{
  "encoder_arch": "convnext",
  "model": "image autoencoder",
  "dataset": "Sentinel-2 satellite tiles (TerraMesh)",
  "train_examples": 36250,
  "image_size": 48,
  "grayscale": true,
  "crop_scale_min": 1,
  "horizontal_flip": true,
  "translate": 0.06,
  "bottleneck": "plain",
  "downsampling_factor": 4,
  "encoder_isotropic": true,
  "encoder_norm": "layernorm_no_bias",
  "encoder_activation": "gelu",
  "encoder_inner_norm": true,
  "encoder_moe": "top_k",
  "encoder_drop_path": 0.05,
  "encoder_num_experts": 32,
  "encoder_moe_every": 1,
  "encoder_expert_mlp_ratio": 0.5,
  "encoder_experts_per_token": 2,
  "encoder_shared_expert": true,
  "encoder_patch_size": [4, 4],
  "encoder_conv_stem": true,
  "encoder_layers": 10,
  "encoder_width": 192,
  "encoder_kernel_size": 5,
  "loss": "l1",
  "latent_channels": 32,
  "decoder_norm": "batchnorm",
  "decoder_activation": "elu",
  "decoder_channel_attention": "se",
  "decoder_widths": [32, 64, 128],
  "decoder_blocks_per_level": 1,
  "decoder_block": "basic",
  "decoder_attention": true,
  "decoder_upsampling": "nearest_conv",
  "residual_init": "none",
  "optimizer": "soap",
  "beta2": 0.99,
  "lr": 0.0039,
  "beta1": 0.9,
  "shampoo_beta": 0.99,
  "eps": 1e-08,
  "precondition_frequency": 20,
  "max_precond_dim": 1536,
  "one_sided": false,
  "adamw_lr_other_params": 0.00094,
  "steps": 10400,
  "batch_size": 64,
  "epochs": 18.4,
  "lr_schedule": "wsd",
  "decay_fraction": 0.4,
  "final_lr_fraction": 0.05,
  "warmup_steps": 2080,
  "weight_decay": 0.0,
  "adamw_weight_decay_other_params": 0.05
}
Rows from expert 11 of block 4 of the encoder, named by matrix and row number. Rows with one number belong to one neuron. Each number is 128 + 24 x the weight over the matrix's rms, rounded and kept within 0 to 255. All counts start at 0.
# up: expert up (encoder.blocks.4.mlp.up, 32x96x192), inputs 0-63
# down: expert down (encoder.blocks.4.mlp.down, 32x192x96, transposed), outputs 0-63
up.15 [ 78 127 130  72 177 107  88 129 155  85 141 168 158 145 155 135 101 112 104 109 159 112 115 194 120 127 123 114 111 121 145 166 101 138 131 140 112  87 179 146  98  86 147 128 169 157 114 112  85 181 134 161 161 128  78 126 106 140 160  52 142 131 141 164]
down.15 [109  99 104  81  76 161 149 142 122  94 125  81 155 199  98 113 128 156 124 138 137 150 122  50 165 139 138 118 100 182 144 110 107 151 102  98 162 116  99 145 135 126 145 150  79 103 128 119 140 113  85 141 127 173 165  83 120 144  99 134 142 106 153 152]
up.16 [136 136  98 130 113 147 130 135 128 149 120 143 127 119 133 136 120 111 153 126 129 120 117 131 130 138 113 104 111 125 141  95 166 137 119 152 153 150 110 131 137 129 161 114 126 154 119 138 131 130 137 114 118 117 103 141 125 106 120 129 153 171  91 132]
down.16 [139 148 134  94 109  98 135  92 106 130 122 118 127 136 101 111 108 139 122 129 135 128 127 103 125 134 123 133  93 103 119 134 120 126 133 131 130 150 127 128 125 130 153 114 159 156 120 150 132 127 106 113 130  94 148 106 103 131 155 131 112 190 126 137]
up.17 [208 165  29  49 113 180 112 224  84 167  69  94 165  46 159 176 146 152 111 159 133  50  64 152 110  90  77 127  91 136  62  70 131 119  71  82 170 160 130 147 193  63 142 123  69 106 151 152 117  89  78 188 147 130 168  95 240  48 136 199 126 182  88 133]
down.17 [114 127  43 119 136 164 115 205  83  34 152  48 174 134 138 103 119 135 144 204  82 129 133 142   0 131  72  73  83 168  87  83  98  40 199 125 149 140  99 171 147 106 105 200  67  28 169  86  90 158 221 100 174 107  78  53 199 153 167 104 140 131 155 135]
up.18 [170 114 127 113  76 118  85 135 113 125 118 221 155 153 162 150 143 119 116 147 106 111 110 116  83  85 104  63 131 122 129 168 141 147 128 107 108 162 109 122 161 136 124 161 136 147 150 124 177  77 158  95 148 120 130 118 117 143 163 153 116 102 139 131]
down.18 [149 106 126  84 124 137 124 118 116 160 137 129 138 167 145 155 134 111 144 127 132 143 118 119  83 117 143 128 149 114 125 125 154  93 156  90  78 141  85 142 121 137 137 114  81 109  75 110  78 133 104 147 133 159  72 110 149 150 175 123 111 137 128  91]
up.19 [112 118 138 115 128 132 126 133 122 124 115 111 126 123 131 135 128 132 137 130 132 125 108 118 128 130 125 115 139 134 137 127 142 130 117 146 127 105 145 138 119 137 138 103 125 125 133 126 123 135 117 119 126 107 125 144 131 135 121 142 138 117 123 134]
down.19 [130 146 136 126 100 121 115 139 113 132 114 120 136 116 140 122 138 125 136 118 137 110 106 138 145 162 129 159 114 146 158 122 127 128 136 121 123 141 134 124 120 119 122 120 129 123 136 126 140 134 152 129 134 132 149 160 105 128 129 131 136 110 135 134]
up.20 [135 153 137  90 122 100  85 125  99 130 119  98 143 111 116 154 121 107 157 135 132  87 188 127 123 134 144 135 117 138 159 152 135 155 108  91 107 115 141 125 157 105 153 138 130 101 159 137 162 104 124 132 118 149 164 152 143  95 133 144 134 149 121 127]
down.20 [107 100 111 152 130 101 128 136 150 105 126 124 145 152 112 118  99 104 133 134  98 146 136 146 121 181 135 149 122 132 122 126  93 133 145  85 121 128 116 111 150 125 116 112  85 119 141 157 139 130 124 131 132 107 139 104 149 143 145 122 118 133 135  93]
up.21 [ 83 165 151 165 120 156 152 114 115  81 119 137  82 138  56 145 232 101 136 111 108 100 185 150 145 114 128 159 149  82  74 134 159 116 151 136 111 131 128 173  62 146 111 178 160 109 128  69 134 110  79 141 164  96 105 110 133 155 183  64 191  89 114 136]
down.21 [ 20 127  22 182 150 101 215  60 156 146 116  95 125  52 170 126 195 101 186 138 124 167 179 134 150  65 113 172 101 107 114  58 134  92 152 137 127 180 118  82 207 125 136 169  31 170 131 113  59 162 118 160 177 151 127  26 148  34 120 180 131  63 122 177]
up.22 [143 110 122 126 129 110 105 141 116 137 127 117 134 129 110 106 150 135 119 128 125 119 131 131 140 107 112 119 112 133 149 131 137 121 148 108 135 139 117 153 126 127 157 125 111 112 119 120 102 130 136 132 127 133 117 156  99 102 131 114 128 129 124 133]
down.22 [129 154 111 136 111 126 122 133 120 146 129 148 114  88 177 159 147 105 138 123 114 171 114 126 137 137  83 131 130 109 149 134 118 147 142 135 115 140 122 147 128 118 145 115 120 133 144 132 161 117 116 120 139 132 153 138 105 114 161 131 123 132 112 111]
up.23 [169  75  58 164  97 135 108 145 151 158 139 129 140 115 162  88 150  94 115  94 117 126 148 165 105 153 110  80 130 151  84 172 149 154 137 144  94 135 104 149 144 133 177 142 117 115 119 114 100 114 187 136 145 145 153 121 142 132 153 127 106 121 134 110]
down.23 [ 96 162 150  93 113 117 173 150 159 120 126 124 145 148 116 106 117 125 130 126 113 123 113 111 135 104 130  89  79 162 148 100  93 122 188 115 136 100  91 123 109 193  92 117 104 109 117 105 114 110 127 134 140 119  96  96 117 135 135 126 133  92  97 103]
up.24 [104 122 129 142 150 130 117 132 129 126 120 125 148 116 132 140 132 134 123 122 138 125 128  97 109 137 145 128 115 124 134 145 131 150 114 131 149 125 140 114 128 129 126 121 125 118 133 127 115 123 109 122 133 147 135 121 133 126 117 115 106 113 117 116]
down.24 [105 125 138 124 140 123 118 113 153 113 132 162 153 126 127 155 135 106 115 125 115 155 116 150 109 125  84 148 124 149 151 114 126 119 113 151 136 113 128 126 120 129 137 118 116 132 140 157 135 135 137 119 143 130 130 147 131 124 115 118 122  99 123 106]
up.25 [133 127 109 109 106 132 155 119 136 134 135 100 164 139 144 111 131 132 135 112 138 106  82 153 116 151 156 126 101 128 135 114 130 113 169 129 153 109 118 105  83 126 129 116 114 135 164  91  80 131 143 137 131 139 131 142  67 155 132 133 118 150 140  85]
down.25 [170 116 121 110  97 130 133 100 121 117 119 123 137 109 137 124 143 122 161 112 145 131 135 131 155  89 114 139 142 140 107  82  86 147 104 116 139 118 142 156 117  81 137 102  97 141 134 169 173 125  94 118 131  84 128 129  91 137 113 112 137 110 124 164]
up.26 [110 141 127 119 120 137 138 133 133 132 116 135 117 134 120 126 138 125 121 127 126 114 122 128 118 117 127 121 117 117 112 137 126 118 120 108 136 127 110 136 119 134 111 125 146 127 136 125 147 140 123 115 123 114 134 144 110 121 124 139 130 129 143 127]
down.26 [131 121 148 134 115 112 145 114 147 140 129 136 122 124 131 128 115 140 133 137 123 124 128 132 114 151  96 112 142 115 137 113 131 116 104 134 115 131 134 112 130 121 114 137 133 126 137 134 133 125 127 143 132 127 128 128 136 141 154 125 129 101 129 134]
up.27 [193 107 129 109 124  93 142 194 131 176 156 173 173 108 139 123 165 121 133  99 112 113 133 198 152  38 104  91 129 180  99 114  96 124  99 158 189 104 137 122 107 147 111 121 131 126  94 109 183  96  96 141 143  99 125 121 151  85 193 132  68  92 116  60]
down.27 [127 120 132  86  36 168 212 154 132  78 156 129  78 169 114 158  95 133 152 143 123 128 188 143 110 115 100 122 105 100  99 105 109 210 195  95 159  81 188 169  91 122  95  69 105 119 120 132  96 122 127  94 128  98  63 111 132 142 135  72  62 164  80  86]
up.28 [120 134 109 140 140 139 119 129 139 125 142 124 128 146 154 118 132 128 150 105 147 122 130 110 146 127 109 133 135 124 132 120 132 137 110 143 137 112 147 103 138 152 155 131 144  95 146 134 131 110 115 134 108 120 123 134 106 119 122 136 127 131 126 128]
down.28 [138 132 124 115 125 111 124 118 111 132 115 122 123 142 126 108 159 119 121 151 140 107 137 125 132 131 142 135 115 119 104 120 142 118 120 123 108 140 111 106 129 114 125 127 100 152 124 137 134 121 157 158 143 129 119 124 110 128 115 167 144 131 133 139]
up.29 [133 162 152 121 128 121 168  81 128  97 161 120 163 113 133 120 157 106 155 139 101 117 129 143 163 117 139  85 111 127 116  59 109 155 144 123 107 121 129 135 153 117 166 109  94 136 100 117 156 159 175 133 140  79 196 125 161  84  84 129 151 110 128  78]
down.29 [104 165 127 158 142 173 135 143 157 158 109 131 124 166 124  57 108 138 159 137 113 153 166 163 135 108 152 139 115  98  91  84 117 142 115 137  81 143 120 172 133 118 113 124 173 124 123 141 184 105 121 138 130  93 112  85 105 177 119 132 150 135 120  90]
up.30 [134 148  90 111  74  79  96 147 165 124 138  98 144 111 125  94 177 169 128 129 114  93 147  73 110 164 139 159 126 126 144 138 170 120  85 104 156 140 169 115 121 112 127 114 157 118 136  90 150  94 121 105  89 129  60 161 164 141 125 172 145 147  78 103]
down.30 [109  65 155 103 130 124  88 161 176 115 129 103  74 124 104 170 121 151 130 131 142 121 136 134 126  91 162 133  90 130 163 154 146 120  91 130 149 161 156 122 134 153 111  96 173 111  81  81 105 117 132  97 118 115 135 161 120 121 141 174 128  82 161  86]
up.31 [111 127 120 126  83 105 113 117 129  89 124  98 158 117  65 142 184 140 169 174  96 114 141 161 135 108 114  96 121 127 191 117 117 151 145 130 167 107  99 121 139 119 181 148 139 194 149 116 179 166 118  54 153 136  95 114 158 124  93 105 156 123 167 121]
down.31 [ 83 137 105 142 153 113 125 110 128 169 103 141 157 113 188 112 204 130 141 107 112 168 125  88 153  92  97 153  93  98 125  97  89  85 145 130 152 137 108 136 173 129 110 151  87 136 142 126  80 146  72 178 139 150 104  81 104 121 111 135 100  89 123 117]
up.32 [104 132 118 113 107 144 136 137 124 140 157  92 122 145 136 121 133 121 102 141 149 137 134 143 131 107 193 148 141 111 100 113 116 124 111 126 135 118 112 112 173 137 150 129 117 106 138 113 147 120 161 109 139 116 129 136 120 144 121 116 156  96 116 118]
down.32 [118 163 117  85 138 136 110 108 131 121 152 152 142  98 120 160 149 134 117 136 144 137 121 133 133 144 137 101  85 124 129 124 116 144 116  95  99 140 116 103 146 117 145 131 121 126 137 136 134 130 121 134 152 155 116 122 124 163 126 132 122 143 157 139]
up.33 [156 119 159 137 121 120 131 129  91 125 133 156 127 152 157 171 151 132 132 117  91 122 116 131 120 105 122 105 113 130 125 142 123 126 128 110 136 122 132 121 111 129 140  90 144 125  78 121 153 146 120 113 127 122  99 134 121 116 130 139 124 128 160 136]
down.33 [124 147 137 121 121 140 119 133 126 147 147 128 135 164 140 141 136 113 137 128 107 122 111 126  94 127 107 122  99  98 134 138  86 122 102  99 125 156 148 127 124 143 183 108 141 147 117 123 145 118 141 110 139 119 119 141 143 149 128  95 139 142 103 133]
up.34 [127 143 132 120 125 168 134 118 125 130 137 128 130 135 132 123 129 126 125 113 138 135 129 116 129 135 128 128 118 115 122 129 115 126 112 127 125 132 107 120 122 124 152 104 144 126 134 142 136 132 132 138 124 134 133 133 133 141 120 121 130 130 125 118]
down.34 [129 116 147 127 117 137 156 124 143 118 118 121 126 115 124 136 109 135 125 140 126 116 131 125 125 150 124 161 149 130 132 132 118 111 139 143 115 162 119 122 134 100 121 126 125 109 128 145 144 121 149 140 126 113 138 141 115 121 153 125 134 105 140 105]
up.35 [116 121 130 137 127 131 123 134 116 128 130 126 121 127 124 136 139 124 125 121 126 116 125 121 120 137 138 131 107 140 126 132 117 132 135 132 122 124 141 124 116 122 127 126 127 127 136 141 124 136 115 129 132 116 121 123 130 123 105 132 121 126 114 144]
down.35 [127 152 120 119 125 127 134 113 123 126 150 127 141 121 119 124 120 127 100 122 110 122 135 143 133 106 121 140 126 125 134 120 144 102 152 114 137 122 142 114 123 155 129 130 130 138 122 147 112 118 130 114 115 134 114 135 101 136 122 121 117 131 141 119]
up.36 [154 118 106 135 139 117 121 140 130 127 133 122 131 140 120 119 158 136 123 115 130 128 123 103 142 142 147 128 131 111 117 117 125 123 143 116 115 108 116  95 138 129 155 122 124 112 124 156 126 116 119 100 145 118 110 144 135 126 144 135 133 100 141 139]
down.36 [111 131 125 132 116 137  99 112 128 163 121 162 171 121 168 129 142 121 170 135 114 140 131 136 115 103 137 124  93 114  85 105  77 137 129  76 117 128 106 138 136 125 141  87 107 136 115 134 131 137 114 100 158 139 118 124 122 132 123 126 149 172 102 153]
up.37 [108 144 129 136 120 145 115 151 114 106 123 144 128 140  83 147 133 128 145 139 158 135 119  95 155 129 145 129 107 154 109 177 135 123 117 154 116 123 108 137 119 153 132 114 132 136 145 142 113  81 116 123 140 107  92 128 174 141 124 153 135 138 125 139]
down.37 [153 122 135 144 123 168 102  89 108 125 121 178 123 141 151 134 187 120 150 111 128 122  98 134 125 149 116 109 113 133 137 109 105 127 122  93 125  94 131  97 116 121 148 112 123 131 130 121 125 141 112 166 140 132 116 159 129 110 116 144 113 160 140 146]
up.38 [140  79 117 118 116  81 182  95 117 144 139 112 163 161  84 152 123 111 212  92 103 102 139  99  87 139 163 116 141 164  94 115 158 113 161  99 125 123 156 141 141  75 159 129 144 150 107 128 152 102 161 221 142 132 123 113 122 103 171 135 100 111 104 156]
down.38 [ 73 123 134 133 100 132 176 166 198 111 147 137 130 150 160 132 131 138  53 154 122 210 146 158 109 154  88 165  83 149 120 110 121 160 142 156 130  97 114 153 138 152 116 137 123 120 115 146 136 114 185 171 105 127 121  97 122 119 166 134  70 135  99 132]
up.39 [141  94 109 101 100 122 145 147 132 157 126 118 139 123 113  81 164 113 172 142 122 141 107 117 127 170 127 132 113 124 111 127  90 125 142 146 148 102 175 106 145 123 138 109 124 167 126 126 158 145 129 129 166 143 118 153 136 133 141 103 125 100 128 124]
down.39 [ 97 158 148 147 157 155 110 101 137 127 168 103 126 139 127 115 176 109 167 101 109 154 124 105 147 103 122 143 126 147 126 105 129 142 124  59 155 145 119 116 126 116 146 116  95 137 152 110 137 121 164 128 154 157 124 119 105 130  82 170 123 147 151 120]
up.40 [151 126 108 121  98 127 141 148 143 137 132 122 123 125 134 120 174 124 142 116 129 135 138 151 131 163 112 122  80 112 100 118 120 100 128 109 126 148 110 133 153 161 149 129 139  91  92 114 125 133 102 129 109 137 132 128 139 112 151 135  90  88 136 133]
down.40 [102 173 127 114 130 158 150 118 160 124 126 122 119 134 144 129  97 131 129 129 142 147 146 166 121 150 117 156 107 112 104 107  79 157 131 151 135 150 126 159 125 147 144 135 164 150 119 106 159 148 114 121 129 134 117 166  96 151 154 125  97 136 136 112]
up.41 [ 97 115  75 136  90 105 142 173  97 166 134 187 151 132  91 136 161 168 143 176 104 107 140  64 136  61  93 141 150 127  96 139 151 116 159 158 170  96 106 134 118  77 167 115 167 115 106 156 137 143 125 121 135 125 129 134  67 137  89 124 103 106 133 138]
down.41 [118 116 173 133 152 127 118 103 176 131 121 120 151 166 143 148 160 126 122 114 140 124 121 122 149 111 136 123 114 109  96  97 142 111 121 136 109 111 130 148 185 139  90 169  86 140  96 128 127 116 147 128 120  52 129  81 147 160  86 115 125 138 126 154]
up.42 [118 129 147 146 128 154 157 141 129 109 174 130 117 148 140 111 159 167 105 116 136 128 108 139 137 121 118 141 170 139 122 143 147 103  87 129 147 130  94 134 153 150 151 111 129 122 119 117 129 147 129 124 134 129 124 155 120 172 134 119 137 132 142  92]
down.42 [168 126 143 125  97 169 118 119  99 125 121 123 139  99 170 142 121 143 164 111 138 116 160 103 118 109 129 108 106  84 113  97 134 128 129 106 156 111  96 131 139  93 129 145 153 127 156 150 131 126 103 106  96 107 112 146 132 141 120  74 121 133 158 132]
up.43 [132 136 110 124 134 141 125 127 129 128 144 127 130 124 119 120 123 129 129 121 134 139 155 110 125 121 140 118 101 103 128 143 134 124 124 139 125 130 106 126 131 148 126 120 126 139 136 111 124  95 142 139 126 118 163 133 119 124 120 126 135 133 135 128]
down.43 [111 111 131 123 121 122 127 132 107 119 118 131 134 130 129 136 107 126 135 143 151 143 109 114 131 130 139 138 115 132 122 124 114 108 120 123 122 117 114 115 123 116 115 137 110 122 136 129 137 111 123 112 157 101 143 144 134 141 142 125 136 108 149 124]
up.44 [103 125 137 141 116 117 109 113 141 137 146 150 123 135 136 126 138 144  91 121 119 126 124 122 140 125 129 129  93 122 142 129 136 137 130 132 120 128 115 128 148 155 116 134 133 140 122 141 113 136 141 112 126 110  93 119 147 148 119 129 127 129 134 134]
down.44 [134 139 108 111 140 122 129 126 138 142 102 146 123 117 130 115 115 108 120 143 112 133 173 134 127 131 141 112 137 139 121 117 137 139 123 121 139 140 132 118 144 135 123 128 100 102 114 136 113 130 112 139  96 131 132 134 101 138 132 134 135 114 118 122]
up.45 [117  73 106 107 155 133 153 138 161 113 105 143 138 141 110 129  94 133  94 129 107  95 155  98 162 112 137 203 101 153 149 153 133 100 163 115 157 129  97 129 127 131 169 144 139 126 108 100 134 169 115 121  96 120  89  84 116 115 124 121 122 147 124 118]
down.45 [ 89 132 138 130 127 106 157 159 144 138 123 158 101 167 163 128 146 109 135 137  82 141 135 114 132 130 113 142  78 147 121 151  87 161 149 117 119 146 112 104  90 133 140  88 132 122 124 119 121 169 121  76 138 192 151 112 127 157 150 121 176 170  90 130]
up.46 [122 143 121 143 121 115  91  89 141 166 125 135 140 114 120 136 106 133 107 124 137 154 104 138  93 120 124 115 116 125 157 137  88 142 114 171 156 121 147 145  95 142 111 130 124 119 110 124 116 124 101  94 115 111 140 109 110 141 110 131 125 153 108 122]
down.46 [132 112 110 100 121 110 128 124 139 138 133 153 153 134 129 136 109 103 134  89 126 139 118 134 133 150 127 147 137 120 114 116 101 141 136 136 150 114 142 126 135 150 163 141 127 151 145 155 122  95 142 138 145 157 122 122 104 120 148  81 142 156 114 106]
up.47 [146 127 119 136 113 153 110 160 128 154 121 118 114 140 115 129 131 113  92 136 110 136 160 168 134 127 114 154 135 124 147  90 134 120 189 115 153 142 111  79 132 119 105 134 132 147 102 101 160 111 102 120 139 128 145 123 124 145 168 111 165 134  81 161]
down.47 [118 160 127  94  81 132 123 118 129 135 132 131 151 131 119 114 162 141 133 132 115  98 124 126 142 101 128 147  86 111 130 146  59 140 148  87 108  99 125 123  92 166 137  89 133 115 143 148 171 108  80 153 138 124 140 121  97 134 121 110  82 136 145 158]
up.48 [118 117 102 132 151 137 143 127 122 131 133 121 119 132 123 107 135 121 111 112 130 148 133 117 107 130 113 122  93 129 117 115 122 122  94 160 131 117 113 140 122 105 122 100 108 112 133 130 113 137 148 142 112 108 136 129 150 127 104  99 149 148 142 126]
down.48 [130 146 145 116 109 108 135 110 120 129 105 141 131 114 126 143 132 109 140 134 112 173 124 144  96 103 129 131 154 135 132 118 115 138 124 133 120  97 136 149 112 141 134  99 126 124 137 131 132 159 163 139 162  99 119 134  98 136 125 116 151 134 134 118]
up.49 [149 130 130 137 125 138 150 136 120 133 121 126 128 123 120 143 135 143 144 125 130 139 126 108 130 140 125  97  99 121 114 128 151 115 125 117 129 143 126 106 148 148 108 116 118 124 140 139 114 150 127 129 126 131 119 126 125 132 122 108 135 113 106 141]
down.49 [122 131 106 139 107 132 141 146 112 145  75 131 152 136 153 131 159  89 147 127 135 111 121 119 143 133 119 165 121 117 131 132 109 145 127 109 129 140 124 128 113 131 122 132 120  87 132 110 140 143 118 126 119 123 124 111 107 157  95 127 125 137  97 135]
up.50 [113 172 100 117 141 128  65 110 167 138 109  85 146 117 111  99 134 157 120 131  63 119 118 137 131 135 127  95  86 108 109 152 173 139 140 109 110 127 110  75 178 112 121 155 113 124 127 149 139 133 172  74 108 132 177 136 121 135  83 118 106 175 150 136]
down.50 [118 119 155 106 118  86 116 112 136 104 137 148 157 125 120 115 119  81  87 134 153 129  96  77 138 161 109 119 116 142 110 138  94 158 118 138 113 133 131 121 108 147  97  89 149  63 142 150 151 158  86  91  67 183 160 174 109 166 140 102 141 119 107 139]
up.51 [144 148 137 125 103 130 131 155  76 111 181  92 111 127 146 143 133 141 129 137 124 140 128 124 102 124 123 123 146 117 114  97 181 149 123 114 135 129 125 129 138 119 153 125 130 121 151 147  78 128 142 128 138 108 138 162 111 108 100 150 118 137  94 110]
down.51 [ 92 178 135 124 108 114 155 110 165 122 129 104 110 107 129 136 143 110 123 155 122 136 120 132 120 106 126 154 133 111 135 156 143 134 112 144 103 109  92 154 125 103 141 101 127 128 161 140 157 173 129 112 136 105 118 129  96 164 155  90 104 107 106 128]
up.52 [120 112 107 124 147 122 135 157  89 115 141 119 124 122 121 124 162 129 136 107 125 125 117 108 134 128 141 152 118 142 115 182 104 128 144 127 147 154 124 144 136 127 100 111 144 130 146  94 110 129 125 124 148 134 103 123 135 149 125 133 122 127 117  84]
down.52 [124 110  79  85 113 164  86 127 113 118 114 130 185 133 150 117 128 132 163 131 106 161 133 159 137 109 111 117  88 126 103 105 114 164 104 146 148 102 121 108 122 155 169 116 128 144 168 120 119 102 128 116 129 122 116  96 111 177 126 128 145 156 128 125]
up.53 [ 94 125  88 121 116  87 153 125 165 139  87 125 126 126 123 165 111  92 132  99 127 109 136 133 149 139 143  90 118 192 154 117 174 146 116 154 110 139 146 160 122 107 105 109 154 167 128 119 120 210 122 156 127  75  96 146 123 105 144 177  65 141 161 138]
down.53 [ 59 122 173 156 171  81 117 161 130 160  94 103  61 134 179 149 132 106 192  82 167 115 104 140 114  95 116 152 145 137 117  87 133 153 134 110 132 143  80 153  96  80 135 143 163 115 108 135 117 159 114 110 152 156 155 108 123  88 112 144 121 100 131 151]
up.54 [108  98 182 124 111 158 103 129 144 132 128  81 142 107 156 140 129 123 115 125 140 148 114 118 121 121 151 153 140 122 129 127 132 132 102 109 145 136 146 116 143 160 124  90 126  93 123 118 124 155 149 108 136 134 130 134 138 137 157 129 149  90 132 123]
down.54 [136 130 116 156 127 121 125 136 132 133 111 121 149 134 154 159 117 123 169  98 143 139 136 137 148 104 109 129  98 115 131  99 118 103 128 119 139 111 155 117 148 101 134 117 104 125 144 143 137 150  97 122 142 111 127 142 128 156 140 122 155 123 159 109]
up.55 [101 144  86 110 142 131 149 107 134 117 122 155 133 110  49 115 167 125 157 122 112 175 116 151 180 153 144 140 108 164 149 139 125 167 133  89 119 108 135 142 143 147 116  91 111 117 132 125 123 163 133 150 153 121 130 111 181 129 115 146 119 104  97 150]
down.55 [130 127 167 132  88 129 115 121 140 133 127 111  74 155 167 143 139 121 125 103 105 140 112 113 149 121 135 104 116 126 115 124 112 155 139 103 166 130 125 119 117  96 111 151 119 147 121 107 168 140 127 131 122 125 110 125 124 160 114 134 165 118 109 106]
up.56 [118 103 140 164  65 139  98 136 102 127 156 150  94 157 146 131 147 128 117  47 170 169  83 124 141 155  98 129 151  97 104 216  93 138 206  75 105 105 116  94 151 112  95 164 147 166 184 126 128 152 197  98 194 142 113 126 179 146  66 161  75 213 128 123]
down.56 [146 111 159 142 134 103  65 118 132 169 122 148 148 171 100 122 173  99 127  95 152 135 137  97 137 134 133 163 112  91  89 122 100 125 110  42 131 130 153 186 117  95 139 139 168 121 125 154 138 148 126 120 170 190 122 130  91 128 104 151 149 121 126 118]
up.57 [169  94 159 163 106 117  90 146 186  55 181 143 153 168 153 141 108 168 133  86 108 112  86 123 122  80 117 152 153 105 114 177 147  68  95 127  90 187   2 185  99  76 164  76 182  77 130  64  91 126  98 145  75 113 125 138  45 135 231 152 154 131  84 145]
down.57 [163  83 140  95 105 132 116 124 181 150 121 120  94 160 134  86 110 126 110  89 126 146 145 163 120  86 120 108 123  94 121 139  92 140 126  98 121 141 144 102  86 100 153  92 139 161 108 105 131  37 107  98  96 131  87 116  96 121 139 141 143 103  97 126]
up.58 [115 124 117 127 136 133 115 110 100 135 155  99 127 136 123 122 103 123 123 121 139 119 144 130 103 125 113 149 126 124 135 141 128 122 159 112 171 114 115 155 127 115 188 135 146 131 127 139  94 108 114 129 114 140 122 134 141 111 124 139 135 130 120 127]
down.58 [131 136 109 123 121 124 113 140 126 154 159 172 148 149 147 122 101 137 112  99  96 168  94 155 111 146 111 120 101 100 110 127 104 116 133 150 120 115 109 133 153 145 132 122 144 138 101 122 119 111 144 139 145 114 125 145 126 140 140 113 106 143 150 140]
up.59 [116 136 129 108 139 102 114 147 120 105 149  62 145 124 116 116 132 108 121 108 124 127 146 110 135 121 132 165  95 125 153 162 120 139 124 160 122 133 118 116 135 142 127 119 105  94 134 122 120 127 114 134 129 143 120 141 130 128 122 111 115 147  83 113]
down.59 [110 148 138  99 102 170 114 119 158 134 138 108 143 114 144 136 120 114 171 109 148 131 133  94 107 132 116 156 102 175 148 109 118 111 128 117 165 158 114 131 114 119 105 154 109 125 168 151 142 128 125 144 131 154 117  82 121 141 113 119 152 136 135 139]
up.60 [101 124 102 130 134 131 172 142 159 115 161 127 157 122 133 157 134 116 111 101 125 122 138 137 153 100 135 137 116 109 180 130 118 121 199 111 146 157 106 125 153 136 178 103 114 105 118  93 113 142  67  94 140 108 178 153 183 115 120 144  85 145 116 104]
down.60 [133 185 115  69 148 139 121 132 158 104 127 118 104 121 149 119 105 142 161 112 135 127 150  79 145  89  92 148 103 134 146 116 108 108 122 133 137 127 107 115 121  94 144 125 156 125 146 143 126  97 135 121 119 144 140 133 114 117 106 103  80 144 164 153]
up.61 [145 119 105 133 171 120 150 124 145 108 125 142 136 132 111 157 110 152 109 144 104 118 156 134 142 129 123 136 114 111 137 121 162 122 149 122 126 122 104 100 135 109 121 104 122 110 105 120 125 125 140 141 137 123 136 117 139 153 116 125 124 152 110 113]
down.61 [149 172 146 138 106  81 114 104 121 117 105 156 147 144 142 122 149 122 114 125 120 101 123 119 107 107  97 147 124 148 142 122 114 131 136 110  85 109 130 157 142 152 108 127 153 162 117 147 152 156 123 105 154 111 141  97 132 128 118 137 144 122 139 118]
up.62 [124 133 132 144 131 130 137 144 149 136 136 112 124 124 146 150 137 106 114 122 133 131 132 141 133 131 131 135 139 130 120 115 130 129 142 129 117 124 130 114 145 106 115 105 115 108 125 143 135 162 131 115 151 126 118 123 122 156 136 135 137 123 143 113]
down.62 [ 95 153 117 157 116 122 125  94 120 155 134 140 151 152 134 161 153 118 142 139 104 128 108 146 123 131 105 126 118  98 108 132 103 148 126  90 116 129 120 130 150 134 154 137 139 149 132 158 149 129 124  99 140  93 140 139 130 141 111 111 150 139 125 138]
up.63 [140 110 154 129 140 110 118 129 143 119 129 136 155 130 128 112 121 116 137 133 131 119 136 135 120 130 146 122 128 130 115 130 110 144 109 138 131 127 123 127 129 133 128 126 121 112 113 128 123 125 145 150 128 127 114 115 138 115 139 114 125 124 111 131]
down.63 [139 127 127 106  93 149 102 127 106 156 133 127  99 117 133 140 135 153 157 119 141 122 115 121 137 131 146 144 142 128 146 132 131 135 129 130 134 146 137 155 137 140 124  94 114 128 126 113  99 126 134 131 122 123 133 148 120 148 115 135 121 168 117 125]
up.64 [142 123 141 119 127 115 130 100 161 142 130 165 143 143 129 103 142 128 160 103 108 151 136 148 110 131 108  66 108 116 106 151 118 147 136 149 120 146 118 121 138 149 139 117 143 100 119 109 140  91 141 141 145 103 138 137 139 121 139 115 148 139 118 125]
down.64 [185 148 134 112 138 125 106  75 123 118 131 135  97  97 115 159 160 128 141 107 133 144 120 160 141 108 120 127 126 127 123 120 106 138 181  99 146 130 147 115 109 132 138 104  91  95 148 146  99 131 133 120 142 142 111 137 106 119 137 146 128 154  79 152]